python train.py --encoder_arch="wide_resnet" --model="contrastive image-text model" --dataset="photos of plants, animals and fungi (iNaturalist)" --train_examples=155796 --image_size=64 --crop_scale_min=1 --horizontal_flip=true --translate=0.12 --tokenizer="word" --vocab_size=2724 --loss="softmax" --embed_dim=128 --encoder_norm="groupnorm" --encoder_activation="relu" --encoder_weight_standardization=false --encoder_depths=[2, 2, 2] --encoder_kernel_size=3 --encoder_stem="single" --encoder_avg_pool_shortcut=true --encoder_widths=[160, 320, 640] --text_encoder_causal=false --text_encoder_width=256 --text_encoder_layers=6 --text_encoder_norm="rmsnorm" --text_encoder_norm_position="pre" --text_encoder_activation="quick_gelu" --text_encoder_mlp_ratio=4 --text_encoder_head_dim=64 --text_encoder_fused_qkv=true --text_encoder_bias="all" --text_encoder_qk_norm=false --text_encoder_parallel_block=false --text_encoder_inner_norm=false --text_encoder_positions="sincos" --init="xavier_uniform" --residual_init="zero_last" --optimizer="soap" --beta2=0.99 --learning_rate=0.0016 --beta1=0.95 --shampoo_beta=0.95 --eps=1e-08 --precondition_frequency=16 --max_precond_dim=1024 --one_sided=false --adamw_lr_other_params=0.0028 --max_grad_norm=0.5 --ema_decay=0.99 --max_steps=8800 --batch_size=64 --epochs=3.6 --lr_schedule="cosine" --final_lr_fraction=0.1 --warmup_steps=880 --weight_decay=0.0 --adamw_weight_decay_other_params=0.01
Rows from block 2 of the image encoder of a small contrastive image-text model, named by matrix and row number. Rows with one number belong to one channel. Each number is 128 + 24 x the weight over its row's rms, rounded and kept within 0 to 255. All counts start at 0. Numbers have three digits each.
After each channel's rows are labels from the 100 images, of 14976, where the channel reaches its highest value: "strongest on" is what is common among them; "colour at peak" is the nearest of a few named colours to the mean colour under the peak. Only what is clearly more common there than usual is listed. The data: photos of plants, animals and fungi (iNaturalist). In brackets: how many of the 100, against the usual share in percent.
# convs0: first 3x3 conv, stride 2 (encoder.blocks.2.convs.0.weight, 320x160x3x3, each kernel summed), inputs 80-159
# convs1: second 3x3 conv (encoder.blocks.2.convs.1.weight, 320x320x3x3, transposed, each kernel summed), outputs 80-159

convs0.2:093120173114115127157098128128107144089165143122138112117073173109130108137130132122130159105140129196145137139125093109124108155118148107138092111102089128111143146105085109103099156110114196086137120086109145126151122154137131144108147156
convs1.2:104129103125140149089127128119139113164100152149137125125119121091095116113212148135154126159142144108099117093121129107112153165147134112124142085118112102157134110139140158127163134128118134144136093129112130160121115157075139154149164105
strongest on: class Aves (83 vs 55)
colour at peak: black (36 vs 4.9)

convs0.275:128127114162138130134118124123159138126140132143124119114109121110127172170120124126117121145147126092106147129129097152105159126100132030132068102127181101164090069132120108179189107108105113121124126086156155121128152152105114153100099109
convs1.275:138120129106111116128145173102127147112123113135150188154098135112122116121142150125108158096152159173092122097167099156107139104108079156110104127118084151130128126160144124138056128165102141142136155149093090108140120100092143118108095163
strongest on: class Aves (89 vs 55)
colour at peak: grey (73 vs 46.2)

convs0.6:110154153158136187131156138124114117140155111157130144127157111140162131130146135105097121094126131108127140110111121079147130112201162139102140141123095126119103123075160107131161157142144046130122105118147156126193142136125155145133111147
convs1.6:099142116140117145144074080151144126100174117146145125115150145098072115135139088158125134103089147148108124128106134101134144134147119136167145122143148111145157124162111104146143169121116159103171129177120141146183160128155195116126144136
strongest on: class: Aves (93 vs 55); order Accipitriformes (34 vs 3.9); family: Accipitridae (25 vs 3.3)
colour at peak: grey (75 vs 46.2)

convs0.65:135144179106127090084128115169132133112138146087130140058093109170137114145184143095138169101122122115137076112126126128099094077121149121126141087121119086163109133132110134106120180138098145163126152115110113128106166098111139168131110159
convs1.65:150108110123122102140155154150078116109094077112090140090097172137126133129159101147103125183130117159141110131144129151175139120123135166136098143110152131124119123121142112126084118113107085095176087143114117128108129130118147117146143101
strongest on: class: Aves (96 vs 55); order Accipitriformes (37 vs 3.9); family: Accipitridae (32 vs 3.3)
colour at peak: grey (75 vs 46.2)

convs0.71:173112117090111096104120152129118160117152118157155116133106121117113098107192130158115116129147129114068145103119109118124088130103117106148124119119128183139107111108081142099111122146091120117138130123140157183108132126130078139106100122
convs1.71:179093121090146153103132147117087106153108130106103089127131142136120132135140161120074102107101133133102123083108136143074100172096120116131128154134073172098119165137125132124081091072112123083161084134185170155115104157084134149133109121
strongest on: class Aves (93 vs 55); phylum Chordata (93 vs 60.8)
colour at peak: grey (72 vs 46.2)

convs0.304:145131137126145110119086138101127106090172144097108144103077099134191126110125106115097111103171155139109136184135149112179182156116152141121118089093161116147141118147129124148120113142121102092118107116141131145164138133104116113139161140
convs1.304:123147124116107100128098115116122124121133132121127127132137121095105173087101102131128121100132143120091118084146144111125122142118136135137123132111141122110124136101102132096111141143135087114148168128112124141116097127151140105101125099
strongest on: class: Aves (83 vs 55); order Accipitriformes (30 vs 3.9); family: Accipitridae (26 vs 3.3)
colour at peak: brown (52 vs 24.2)

convs0.137:156106117168140137112122146172130138135130107129154125127142133131083105118145127102099105130142132103120153115160152098125100133155132097139106111072150125102076108151137143103101114148128138130141148130200127176100141129155188105103117152
convs1.137:125135164145112104134134094136136162153129150097103128150123088074151122124138154129078112098131151081168157114121161115118130131075107111126136128076147139141115156125101156133126116127131081125129121114154102117128087111123093155099112154
strongest on: class Aves (86 vs 55)
colour at peak: brown (58 vs 24.2)

convs0.283:141118117167125106148134133135118106152122130121126112150133152082110149117121157079139155122175082097140120126142141117085175104146137091126115107144122152110125153146104132169131143121132118134125134130070119172146169127140147147103096096
convs1.283:085123140154140120105131120104149144139104114084096142146114147113095162132145164143105157166123102135098116137081133091124119127078162104125129091151101126152093162138100163138139117091151092145139137096139159187066141136106113090136140083
strongest on: class: Aves (91 vs 55); order Accipitriformes (31 vs 3.9); family: Accipitridae (25 vs 3.3)
colour at peak: grey (72 vs 46.2)

convs0.276:102132111138118124140160128142127101148151113155120133093118147120175157118195125163139142170132152144157168120166124132123120119126125149195099132085110112097097109132093110111107129123110159102145155126179144118160151144128144163088121153
convs1.276:146084128099161135113126116156116097141134132146126110136144130117097135129109160137107090117119108114116151108110120067084122131114144104143127145108148148122133126078127151120137163123119159137133091133113133120138107095120173127120127173
strongest on: class Aves (87 vs 55); order Anseriformes (25 vs 5.5); family: Anatidae (25 vs 5.5)
colour at peak: pink (28 vs 11)

convs0.99:121113118133139118140127125114107163102105134144071149134166151141109065136195131098113144126147123099107098144107149111123118128093160113140152158134171129135077143103133146082145107105129168095124137137148092109134147174134173122084131136
convs1.99:179131173112131140141127116116141094160110152168105147112164131159129119159128136167095160211121142160136125121151122098147089161132107144130120154128083147153124113054122131120128143113162129107109124125054148160134146139137121101145121144
strongest on: class Aves (83 vs 55)
colour at peak: white (25 vs 6.7)

convs0.300:138118083108133143122153096099118156126116173133101071123209132157100102120106146123140148110129147133123109097121138124128111128125131135100143142119103145124183185133117130117128089119145117129165113174166161137121144140122104154148159076
convs1.300:130145150126138110152140137135115138116125133100149127088143117135135151133100120109078104143130149128127143180130120145147151126136126137098126162149140124196129101095123137132135143130130187112177128152103127141168154139162136122166125121
strongest on: class Aves (86 vs 55); order Charadriiformes (25 vs 7.6)
colour at peak: grey (73 vs 46.2)

convs0.82:141138085133123090142111118124116133154077105164129197149169127134148101147143127105144127128156134133159120131100138138137132116139157101066089153104105127132095111055124095095161116124146129088116116134093127146133145119161155111155133139
convs1.82:138107098122117128108117119127124125122110172141117110109122115124091101124146114093133109066113127108113095082102076107121103118094113155116107115200102113199135168123130153104094104135143129126122129128145156093148128174053122105145119152
strongest on: class: Aves (98 vs 55); order Accipitriformes (31 vs 3.9); family: Accipitridae (27 vs 3.3)
colour at peak: grey (73 vs 46.2)

convs0.269:114131100155144108124117133097143176135104128113146113163148148112115164148142080141111107175154106189171089100154136163125123092087144088173119094127131147130099104148088123099102117152155153139151165122096104120122192109127190118118146142
convs1.269:174107146153132106126139120146156137114127116124129137113128150130116115145087135110137205130135158096114130131127125107112161107106187161108123122145108101106127120105140136095127097157174113146132119124131109143162117109089134150153145153
strongest on: class Aves (89 vs 55); order Charadriiformes (29 vs 7.6)
colour at peak: pink (48 vs 11)