config = dict(
    crop_scale_min=1,
    horizontal_flip=True,
    vocab_size=2724,
    loss='softmax',
    encoder_widths=[160, 320, 640],
    text_encoder_bias='all',
    beta1=0.95,
    ema_decay=0.99,
    max_steps=8800,
    batch_size=64,
)
Rows from block 2 of the image encoder of a small contrastive image-text model, named by matrix and row number. Rows with one number belong to one channel. Each number is 128 + 24 x the weight over its row's rms, rounded and kept within 0 to 255. All counts start at 0. Numbers have three digits each. After the name is the row's rms in percent of the matrix's.
After each channel's rows are labels from the 100 images, of 14976, where the channel reaches its highest value: "strongest on" is what is common among them. Only what is clearly more common there than usual is listed. The data: photos of plants, animals and fungi (iNaturalist).
# convs0: first 3x3 conv, stride 2 (encoder.blocks.2.convs.0.weight, 320x160x3x3, each kernel summed), inputs 80-159
# convs1: second 3x3 conv (encoder.blocks.2.convs.1.weight, 320x320x3x3, transposed, each kernel summed), outputs 80-159

convs0.316 102:123117134121202107126126118101138125130126151137109154119123136147116171118078174071111095127137137112083128175145179157108149119150098128128187094107124099115145150129148120136114121125099130140109190143165105140117119136114143173122110143
convs1.316 098:150132137109106123145112120133135128160118143118130133125188118148156087113122138151152152170137118149109161150141150149133096088135125093122078155139139136139108180124075124137152150091118157107147141147116140156112161120140137112116091147
strongest on: class: Aves; order Accipitriformes; family: Accipitridae

convs0.118 084:123096120120113157144125120130122119118081138071129144082122102131123155098161150199147113079147147155163122091131124115119105139151119148147131099081146147116113141108123140090121171116114125105080102105124116127126145178112126090131081121
convs1.118 095:105108121140100084101171122117101098140110130130126107121122125120099127112137129116115126142108111105161147126113147157127113125104138151179128124097114134139157114178129122090146109131142130107115085113132157083143172117112150142094137205
strongest on: class Aves; order Accipitriformes

convs0.176 113:107089120129142093133151107141123143100150140153122108135132122180096098157208119113122145134130111125140098123159104135151145098124098115100131131138086102143113187148107122139130101162140183101178164109136157142129142131118158095062167112
convs1.176 121:112080175133187134144132151082149090132121116147158117114138125123171105120112114126159148131173112079087139150134113131092126111123134127140111147127113081113135112138116120115088142160156095141117138125107084120137133143106162124136116155
strongest on: phylum Chordata; class Aves

convs0.262 097:107119105139131126129134125097141131116129129143093141115116145151141131144187096203154106115156065105103112143152092136131159141127120079112102130145094089158123171145132148132103124135124147099214148128138104126163136139092115127135104067
convs1.262 091:170100146090138140135159128130147097143091159106119171187115174120147109133097071145128135154123201138095141104129154132132104122102149122126146163105118133134139142112131102087108126117185119129121126081140099146114126114127118134133136143
strongest on: phylum Chordata; class Aves

convs0.79 116:138105113092118139115154104131118138096136144141088113104119099179148115121084142117121125080137140127152104154111110103129122109102119103153132103115125127126133131138107073119082142106196125143121146116123199152147140174174115149121130120
convs1.79 114:109084146106160118109127135189153159116131138120128142116109118126186172131070132107154164180109112159102128131124145183158167085125146125115157133138101107140119107113142139108157150161134139176147138186146147136112126083156133112168109153
strongest on: phylum Arthropoda; class Insecta; order Lepidoptera

convs0.119 089:133138103106146108138082133111149185115107136112149120113144126123145127141129141096140136115114096130114163166107153185082137077132128120144137105131111135133095123158124134091131115120154118129122116139137160132118128110113095144124139122
convs1.119 113:130177090102139107122116143103104075141109155090138136138112136098112130119121129093124166132138140146134102113090117141102142147183119143134156154069122100119120118095090132131100134190134159123116112148063124162134144185132126108153130136
strongest on: class Aves

convs0.18 085:084138084130094128116157152095119100136100130123131134139100138134148084104121157140129100105114162144108060111126146112146125092139136124105102120119064111136100141100152121100152140124122115115188111113116120106145139118134105134155141107
convs1.18 102:146125117090122118175124108128146113128082124112147076159135183144131126128108125113106118121104126085137113145145123067117156175188125120121092142127114154136132173151139152130158132102146105123123086104133129135113128173130094118095064125
strongest on: order Accipitriformes

convs0.49 119:125114112119091120129128087117108127112107113117099138134124099204105116111139100148122150122132101093131140110120138125103118126101149103120123139173112098174114111138106125126155086120157151119115156132150093122144140169107113172174091125
convs1.49 109:116137138132121127096158153130147111148100095147108164143107149137125148153045128121107168110151150191132091117110129155098107112095148104132138121158111089120128118079146141150142130130137160096110124129109088119099115095138139127096089139
strongest on: order Charadriiformes

convs0.19 101:139128154141162093097114129127099124148142153135102125131147111106169105170114141167110163101118217161146137141114132098107146125092080135096149136139145080120135169107119097118146132126146144104151097137132179162165094154143135151092108135
convs1.19 099:114106135116090111178114118104121103094112135142111102128139177104163174096134150124155122140110126167114141127145145155161141095103113127136088181160129120146127147118127128113128117111111118138141139135165110097126135098184138082148114114
strongest on: class: Aves; order Accipitriformes; family: Accipitridae

convs0.291 111:105165127094138126132138104108131129124135132119131110097086107136157141122150116119138114133120121126125142121076120120106137104140105099081182122123141092170132142144099110112161144083157113155141096115087128157151095107105096138131149124
convs1.291 118:153121149131174114090131149135165149135099142134153092116123141147167138142083143112148106146136160098154126145096168132119100160146125126161167133148125133099136172152085143105085139136098125141110120127150131082107116156128106117135100143
strongest on: class: Aves; order Accipitriformes; family: Accipitridae

convs0.284 110:113122113130116128124123144102141141142162136138108095107137095149123131123121108144136118150101123153162099105085101122112137121121138120187098136098172075120148131091146094128130114078156130112096088145153106149113133080103120153122123096
convs1.284 113:106125134155148079127131133110119136120131118097161145076093117161159186170158119149135139130111127131108110089135132158140174093121161086105140122135101112146139097143147144162127149118108158117110125140124162087147115108107131138140131103
strongest on: class Aves; order Charadriiformes

convs0.150 097:134161110117156159113101112124126097110154119126135104104128138162138129122108132074131112119089063163113091114082149149100165128166115072122131120149093151106121135147152101147176163088132113097119123103138132109139091144136128082111156113
convs1.150 095:173077155111110114073110130127124093130116099135137129148111115108144172107136152119175128166146153107122123102115121120156094118088134124106143102148109117128154144150110145146121117121145165158131154079165142119107135110100205129134155148
strongest on: class: Aves; order Accipitriformes; family: Accipitridae

convs0.296 106:125149098148143168135116099142183116108184154104115132107107107117113140107159110085152135142139134115134127128123138139098152106102130134136089090122108111146130101147112123125066138139137149148127144130102147105108110123130100122075113160
convs1.296 089:115183128123129134089121108199166135134172126160156122092106114115112142143124084129114120115136159079117139138137087132145141145160115127114091100133117107096121175139124111097172098124075155137104098094134137181152155184116107149093087127
strongest on: class Aves; order Accipitriformes

convs0.10 119:129099099114086142143100110146104130101144113103095097099110140122138090149137111148151158112123143130140101165125102107109134126151099111114124114144171112172113132123142118114084134091093064111172117161148105138149090114114123150098124122
convs1.10 108:121133139112144108173143116116155141148092121109150122094095106099145145104125158123112104142182156134141123106107124070075107117090124153132117095113131144119111138100123148118117098102105111153143147118156139089124141083151119109138121175
strongest on: class Aves

convs0.237 088:163148153137126162155095088121176147116139128146165133125158117134129123113133150095132141110089148117071140109116124112162147097147142148083083143137135120139087126155137117148129126128130114097119126156124141165105128140099094099109132144
convs1.237 086:099141116152097129113144134084113085141127132137153108112138146169138125097150121153081114157082131110144112120147156132140123158178146151124109106143079137136127146144118144168154093106106147144122166129126147124117128107102117137109090063
strongest on: order Accipitriformes; family: Accipitridae

convs0.133 096:127151119113129143145102140153101124146168111103136115102124119072107069138102127123116101112121135127152085140171110093117185104129108079144131151151111136150082133162127160157163141150134116177128105099141113146114109158125107149116162102
convs1.133 095:121186126130082122128103104142118108109151136119125121143148167080132117130147139155115157117132158106136138116091151144158113113124164148092155130127099118102154142133099148142147102130140132090106167117092060112141171128125135142176146152
strongest on: class: Aves; order Accipitriformes; family: Accipitridae

convs0.302 116:120134141166169143151123123127110126137100123130147111149080101167100135120128107123107192134106110103134122148139168150151135117152075116116132144105102104123149109077141156094106112132107111114148161106125122112073088150092094158124106160
convs1.302 100:087177156116144129123155168094106137113147111140164123155100091145099097118177119123121128199134093126109136115137155125127120149126119109168143124100121076172118088136143093087147122096139133186114121135129131108115086126159107122149121094
strongest on: order Accipitriformes

convs0.96 126:174070143142135140128120123158093081148131106118154116105067151134121119127120114100104118146134116151102112102150159136157166132140096116089124142080132093111110135125122124125121113175113128145125167108139145153095115129179152124087134134
convs1.96 119:124124087091126114098111123114108125142059127153147127130098126129119136163154135117085145146116148118150105124101113124123145099102151181126092128153105133123130154092141138144120123137080168183138125117114078162098160146117151107123149151
strongest on: class Aves; order Accipitriformes

convs0.0 088:086118105115099117140136125152111136104122110153112115121140145143113153160173093155133113105119159147101109125122116158133120158132134149119119109122122123150102115116113137108130137117073107135170089101122132109126145082110137064086129122
convs1.0 099:157170125165166113138101141191131146111164134130133103110116117132137126127147142153125143125153141117114139143170106138138135136118109146154109118113172123153133102130109113155115124138149138116168133082139113117106118147108089122165142126
strongest on: phylum Chordata; class Aves

convs0.76 110:147151133092137127171176092082133139112115095124159149129177142146125090138121137121178140101123147141096150092090134109103107077100133108116166150124101175146154142097163133158113152134151112129128109158084085120152145108134117109119133090
convs1.76 102:126145146110153128123110090119160158125059134124136132129120125148130101118147118082142087110136116123130134151088141104067125118099116114127133168101113105167095167178127108122117118124110088111128116102132155165100117102088125154106111119
strongest on: order Accipitriformes

convs0.214 107:119143165114136128136160136092126123096099119150114145171106115174128106096123131117138122082180102140122149167141094098088123129133144132143133133069094137121115130135140183142123135149095119139099117144117115119141146133106128096160142190
convs1.214 111:101122135117158107125119094159128126122114148120154119127106127093082110060101120107129102104120116114134135132133120108082165104114088142170118120111144141146109119173104120123107136141087115128131132122118127125101116117122089179139111145
strongest on: order Accipitriformes

convs0.47 108:120124111119091166114119136171091113123125115100121074140109100140141122138118101118138175141105182131187123169081129115119145142110123140109104133140161163173083092106115149104135123120106108134108120095161154125126087155171123084130157182
convs1.47 091:105121143150113075117138140118095111122097123126128147173111118170106127152092089113117136086121111134099090118146133176132127133104124146123126110085145114102099113163089094145100097113111159114089106134160137140162126106127142164135149149
strongest on: class: Aves; order Accipitriformes; family: Accipitridae

convs0.226 091:126124183113114123131129163164118115128121149108118117090116144115131111164121085120086120115094138146114102122112090149131118135077125164104080088124100096134158130103117160110162160136144168086100123118083116104127101164153150120098131140
convs1.226 101:118146107135098133122136137107072108135061091116085109118112132121107195117135112152111161119117117134109150179080130142139109121092129128128101105152179118131135099099145128170128097174155120150163140135108149134107116139133131150106149125
strongest on: phylum Chordata; class Aves

convs0.108 084:135120116120105102177127085109151110114149128144113129119111138121146096185118120129131150124131079084103140093139134133149099114158136147155129098124063111129095134165138122128147172122158127133139130103149159075121118076121167199138129113
convs1.108 087:145083080131119141117143111114151128136132132122149107174100134155105086150105127103124121144123194104149123118107121126086121118127184133126159139166176107159170141167117140129156140082140153150121143114151123159101114128152129121150136107
strongest on: phylum Arthropoda; class Insecta

convs0.148 096:126139133136112135101192106067104116103158131133105094113136120151150097156104129152093130114104150157115137174111121130111123126136140115107093113155142130147115169133142167093112147173088147097126121089134098107138129146123108104171198151
convs1.148 100:112156117134115132139132121125174128129085148145119143119110124136152101131115098157132133108159165168122114117144181173149135076119083097138126145099152169116115150124131126143115116120119141149123122169148141101153151098105128105123117136
strongest on: class: Aves; order Accipitriformes; family: Accipitridae

convs0.123 095:111155116123160116129131105142128119122181090124126133190146165119102109123112109104128134102110094095091138117103136123107133121125128094093122087145121097140138164120143141125131120105161148196169130072119066123102125106125166142124122085
convs1.123 094:125170104100109134132141105154161144122122145112146131142111154104112130117107135108098121161110134167157136124122127098146136141128081127130085115149108147128099121127090106103129109091130111149144136124149115149087103129123146134118148128
strongest on: class Aves; order Accipitriformes

convs0.64 100:138152152073101119114111138142148166115119156139111108179114128177104125104125091116113086162095095153144139097137107154159139106151093182131123128098130091125177112104126134121090087136130143150105146130143142095097088080116119123114124137
convs1.64 098:148086159144154125134147089138110126129147143112122125132133130122121123145161144093128142154117190128071132131146115125090106135152143138090114119103138109115115112156116146127104117124124104148144114124095123153087099167149142144142101119
strongest on: order Accipitriformes

convs0.239 101:158091144161138147132132129138119127123129084122135172098133097153119173132124147152134146130109153162126116141121102160145116115091102087150121110099196124186119092092118118145164098129089118126173127163134098121120073112166102109095122101
convs1.239 097:132103144113111124133129163118113095088170066089127171123164111114138117111089153107122120172099126129099127144131159120123144158105137129184151075145104167126127101138154103114111125155099082132113155136155109079141116095126127128112099137
strongest on: class Aves; order Accipitriformes

convs0.248 100:127137111117141117120148123145140136114161127133143129138094133140119081123207127213138114072137081136119110140147088138138119090164108098112123068149093113123136138127128130079135149151152115109159143122150086116168135069104115124103118104
convs1.248 086:130085131131144180071107129122126132112115124148134126126103090131123115127144157093146114094102131125089108134185111107126099144076111138163144156151112108129136110126124130097142165119169114096090156134134118126085137136156148109122114098
strongest on: class Aves

convs0.159 125:133162118139143126113109129143178125093158145125116123116104128072121133107129127127148182109100135138130162126111152159126151100117108124130154095146129146092130130133126143123111117108130114115187118123097124127121087178115111080115150114
convs1.159 128:149129095156099166111128098126100139110091069132114128087121144150159082122129146133116177123112099134124106135105112110132100156119111156117158149116112120117112114105113119133113146079117116083131098129113134110110119102124087088127141113
strongest on: class Magnoliopsida; kingdom Plantae; phylum Tracheophyta

convs0.78 126:118140122133116053140152128124151085097090114133098137092124114119141111152152143110138126106126154104114094116157175130158130131149129117107174118102102116120169116161129096135126113101122128114118130159102099118136109123132162112170149143
convs1.78 119:123129130142104173123114106144140134130121226123179119136134149125167080118117109129113141132116099125130136126128092122103136147142132101112132192134172145150140136133130103102124093146128141110139146095107132142144150172127121117142142130
strongest on: order Lepidoptera

convs0.67 083:145112147134144121171133126126106129141110131149098153133151150195104116111161113133114129112166122153145104166108104125163130150135175131105166109131151176147089146109137148104169115194070113115102169107133092089132164129125134098147127111
convs1.67 090:161138150118112072146146098130116117114109122137125146141061156130093066112150136140138100127136110136128086141133127114104153143138112157117135098130126125149132121180136099146170126119098090122140144136139149102104101125123136112116089146
strongest on: class Aves

convs0.59 102:138121124127145151163154106117072132140215126115106109119089132118137082180134098123139117112119152155157108131088120146149122117109135153135089170117126099141131088158075124088121113105123169112146132134123138124128127118127095143144094166
convs1.59 101:078157123145109150118136093106134127105106136117126098117087102085156152122133112157116160122152133126054113139111117134134138115103164127108124093127137139130161110090117130108151115144149113145144108122130097130130192126112142100177190140
strongest on: phylum Chordata; class Aves; order Charadriiformes

convs0.89 091:127100086116116152138111089139117139103126113152110106155150089147163106080116120187119117069153153115140184121119125096113116113101114114092154132108130106107166104121125137096088082152104094163161114154105137113184145137156108129125148137
convs1.89 093:119118158137100137116182172145096127128100122147113109159133162190135131146126145105140109163105123129114149123100173119122123134106125158129107108117123156152124192141170128088121074131133151138106091109119142121155158159143191107156113155
strongest on: order Accipitriformes; family: Accipitridae

convs0.31 104:113090162071088117089120115097171125128091095122107139093147152118144105094116138113125133138125106129112128150141144154137119116147136121125126109088179113130107132136111127142101095147125163158163121157102123112156127118136128118141116113
convs1.31 107:120089114156162173101112158099141064105183120114135166116125111101116134124131118131105142141140112113160149118144093140112165151230058144169151123149084152072125083148171124104133112143123140116115197122106148153115123146152166162118120104
strongest on: class Aves

convs0.168 092:169123104113080107133116108140117164095087129103157136125095083118130093113150132156074167079133128130149095146130126133097155122171149123082148111134097143150100108101132143136122104129145132136105136081115162125125146130116108082129123119
convs1.168 105:127117159160126116166128170085081112116124152142128143151114143131145089137100078099148122144147102177088117112120156115104120092128158086110113104130097110133099099097115106094110111151090114109149130117109111153155108114130076158119127151
strongest on: order Accipitriformes; family: Accipitridae

convs0.297 098:133146088174118133168128080135111162135169161113116145129136131123121159140124136126109135091148130101108115126131105106073116090153124130153150171070110132098143136155101144099168146127125127124153132118116127148134153106091127133195137148
convs1.297 102:138086141117089112122154138086130136101150148133134114139146162123146118088099133134097161149145108137096135112140101133125081118093117099137123114126115137131106071088103120084118112140135119118068114131090071117105137123111162093135138134
strongest on: class Aves; order Accipitriformes

convs0.27 103:139147133109158180095147107136120143118117111099132077150099138097126138101164118129102131121148099116173127113185162115144143104151103123177122132109165110115114115099135172116165128120097126164086157101150154141142124124147135123092106100
convs1.27 101:096118165127155071110124118153164148111106108123139123090134118114160128103065144130159149102128134131116127120147103129149137139123160113101105133161136123119077109103124131138126094131109093117112177104096099136122141153148107157143125173
strongest on: phylum Chordata; class Aves; order Charadriiformes

convs0.110 084:167096122125115100177100126115142125141114111122146114143133127132091163184111062134099089076126145150133111133123119076125115074116134110112124123109119098134112103167127185137139147143186071126139094163132089093113156116118108160139139154
convs1.110 092:106137157171132081171187170133179138104144104114163127120176163130132121108132124120127117112111114118110104138124145112112151155146137150142145110162121135145174129112133134115150142139128085131093125128146125120121106108131095158109109121
strongest on: order Accipitriformes

convs0.122 112:124145117099113120114110110162098134085126114124131085114097100154116119122150142136132141150148177100113124167082110162107130180135152147148133124108127121129168180088159125135113116123131107083133134095142113121130174121109101110121118161
convs1.122 117:093123104126130138145141136118165140125151150085110130148122123168119103125144089120112111124152102125121096130067111156130170084122098135167089122142138144158123114138151133103127117095133109129099144139122158150106147107140130125118119157
strongest on: phylum Chordata; class Aves

convs0.158 094:125112086151134120124131157139100073099142115128113097098119129132113188152132125109125138129152113134138155156122172127149110172136139072148096099118097105099131116113087117119140106130100126097087109128138118130146133090119131167091129150
convs1.158 097:139136121093134120095156161081072131149117114148093162150147092111148098203142120104121125119140112131123118160108112133140143152112156141110132136119129121129160162116090125110107140107115142138135152154127166149146113137105141135134087157
strongest on: phylum Chordata; class Aves

convs0.301 095:115093153119102140117125150120149099151104113139125156103123135141161120119147132172142133138136184146152141151160135158172115186153117148161135116099157118182075119150130121098098139120169134094109110126105132103147120109138102124138156146
convs1.301 099:124179122149118144129146157169117160152112131104108113139142147137075170162115122113145130168101091140075133170148105152128109104116144113158100111130141116143123108125150119101113149135123116163155149164155146108141138155150155153128097142
strongest on: class: Aves; order Accipitriformes; family: Accipitridae

convs0.20 105:124175147100135106122155086094123107113143146124107148105129103113156143145114140151166126136113140105179129139114106115204123190167168193077109178151118130142141127105141112161150157120110100136092123160146164114164106096145130155123119131
convs1.20 100:141156137113133121142090133118106144127149132107146132107080085162147127160125122103153090120130160106132140146167095155147177113195083108138117129157129168146113111173088140120165130102126144145147142140087157110103127164146158157122096107
strongest on: phylum Arthropoda; class Insecta; order Odonata

convs0.22 118:146106092151149091148115119169116175134140124161115113173133152132089128105096134126118134112122117135145104141142147130142120134144177100189109089128137134077114118129078113129098110127112187116123159164146141156115179136115178163142137127
convs1.22 110:107114132106148091145144106091121111143119100183110081147108085168132154170124104082142158118132148127145139133095132129077166180126142137138076126093119125117120126129088190141141089120110137131097130126129138160127122050114130110116103133
strongest on: phylum Chordata; class Aves

convs0.222 115:143111116156127125106136127117135147148114136156095145115122115156150106137130132128084136118175098156130128146127131094153148135134131112129097152117082087151108109136118127087134142135091112090130108144135145172190142130122138127089160134
convs1.222 101:146120145104121164143133109146115112127158140160112152118128129118170132100128155126154104151136126156082143136178168127159109099173158167127152119170188112117135141161140120144138177162142136125142134161147103118145153128156137118119170106
strongest on: order Accipitriformes

convs0.109 092:147101160096133129121128111196129135107134115123149135083194164140085118122120128077125146154126115136180108127118132099111161132078108095083136099110148130130140167163114120155134124111137186144110103121120084134093128091139143135143133142
convs1.109 094:112128143127136121105143152150104110115109136098060109115109119119092095151132142098087119120092103113100162109076126152134156155131224142105138124132086162097135097166125107148141129154107100110088137093131156103150122122103145150134145138
strongest on: class: Aves; order Accipitriformes; family: Accipitridae

convs0.181 090:107135108143162127102114132084131137124097106132115105126119114141091127130113136133095149093148185125124092125106115149135121172101146153194111125166129149083150140096081089122121142138105143116159144087133125115095130122118128168103173127
convs1.181 099:153135186125113154113141148099124121085148096160134154126173151137147092142077091127137131197145136130137141134119139154104105156134144143140118136138125130144106110143100149168130156161141133084145111147144121132080141100115123091106118136
strongest on: order Accipitriformes; family: Accipitridae

convs0.26 103:147120119141135155133137130154110137145136131124141132097110139101086114133111104101132127126109152150085089124097114103115112154146134145091155175109079106133147111115134150098156115176108111103099148121150175129103128120150162177135117120
convs1.26 103:107094146131074093143135112137106123123151144119125128120149122153104118173116185141151157105104144147131084127141140160093123188154162146136139117134093133128075086132116125135150124129127141109116124144137138137116137180181140132093126081
strongest on: class Aves; order Accipitriformes

convs0.124 117:080134137160125111147154117135120153153136103158096127129149157209088137090117151124128135149089157145123118144138164119148136132146096136131142107113136114161128098142123122092123121122076153116131118157152142153097078165117118123120138094
convs1.124 110:156099125139134110128139116122112087131137086106121141139106117158134127100153121144142195129123113109154153146144122141103145120102115127152133119118123143102114129128168080112152115107121122142112089135175073077140070107129129149109104160
strongest on: phylum Chordata; class Aves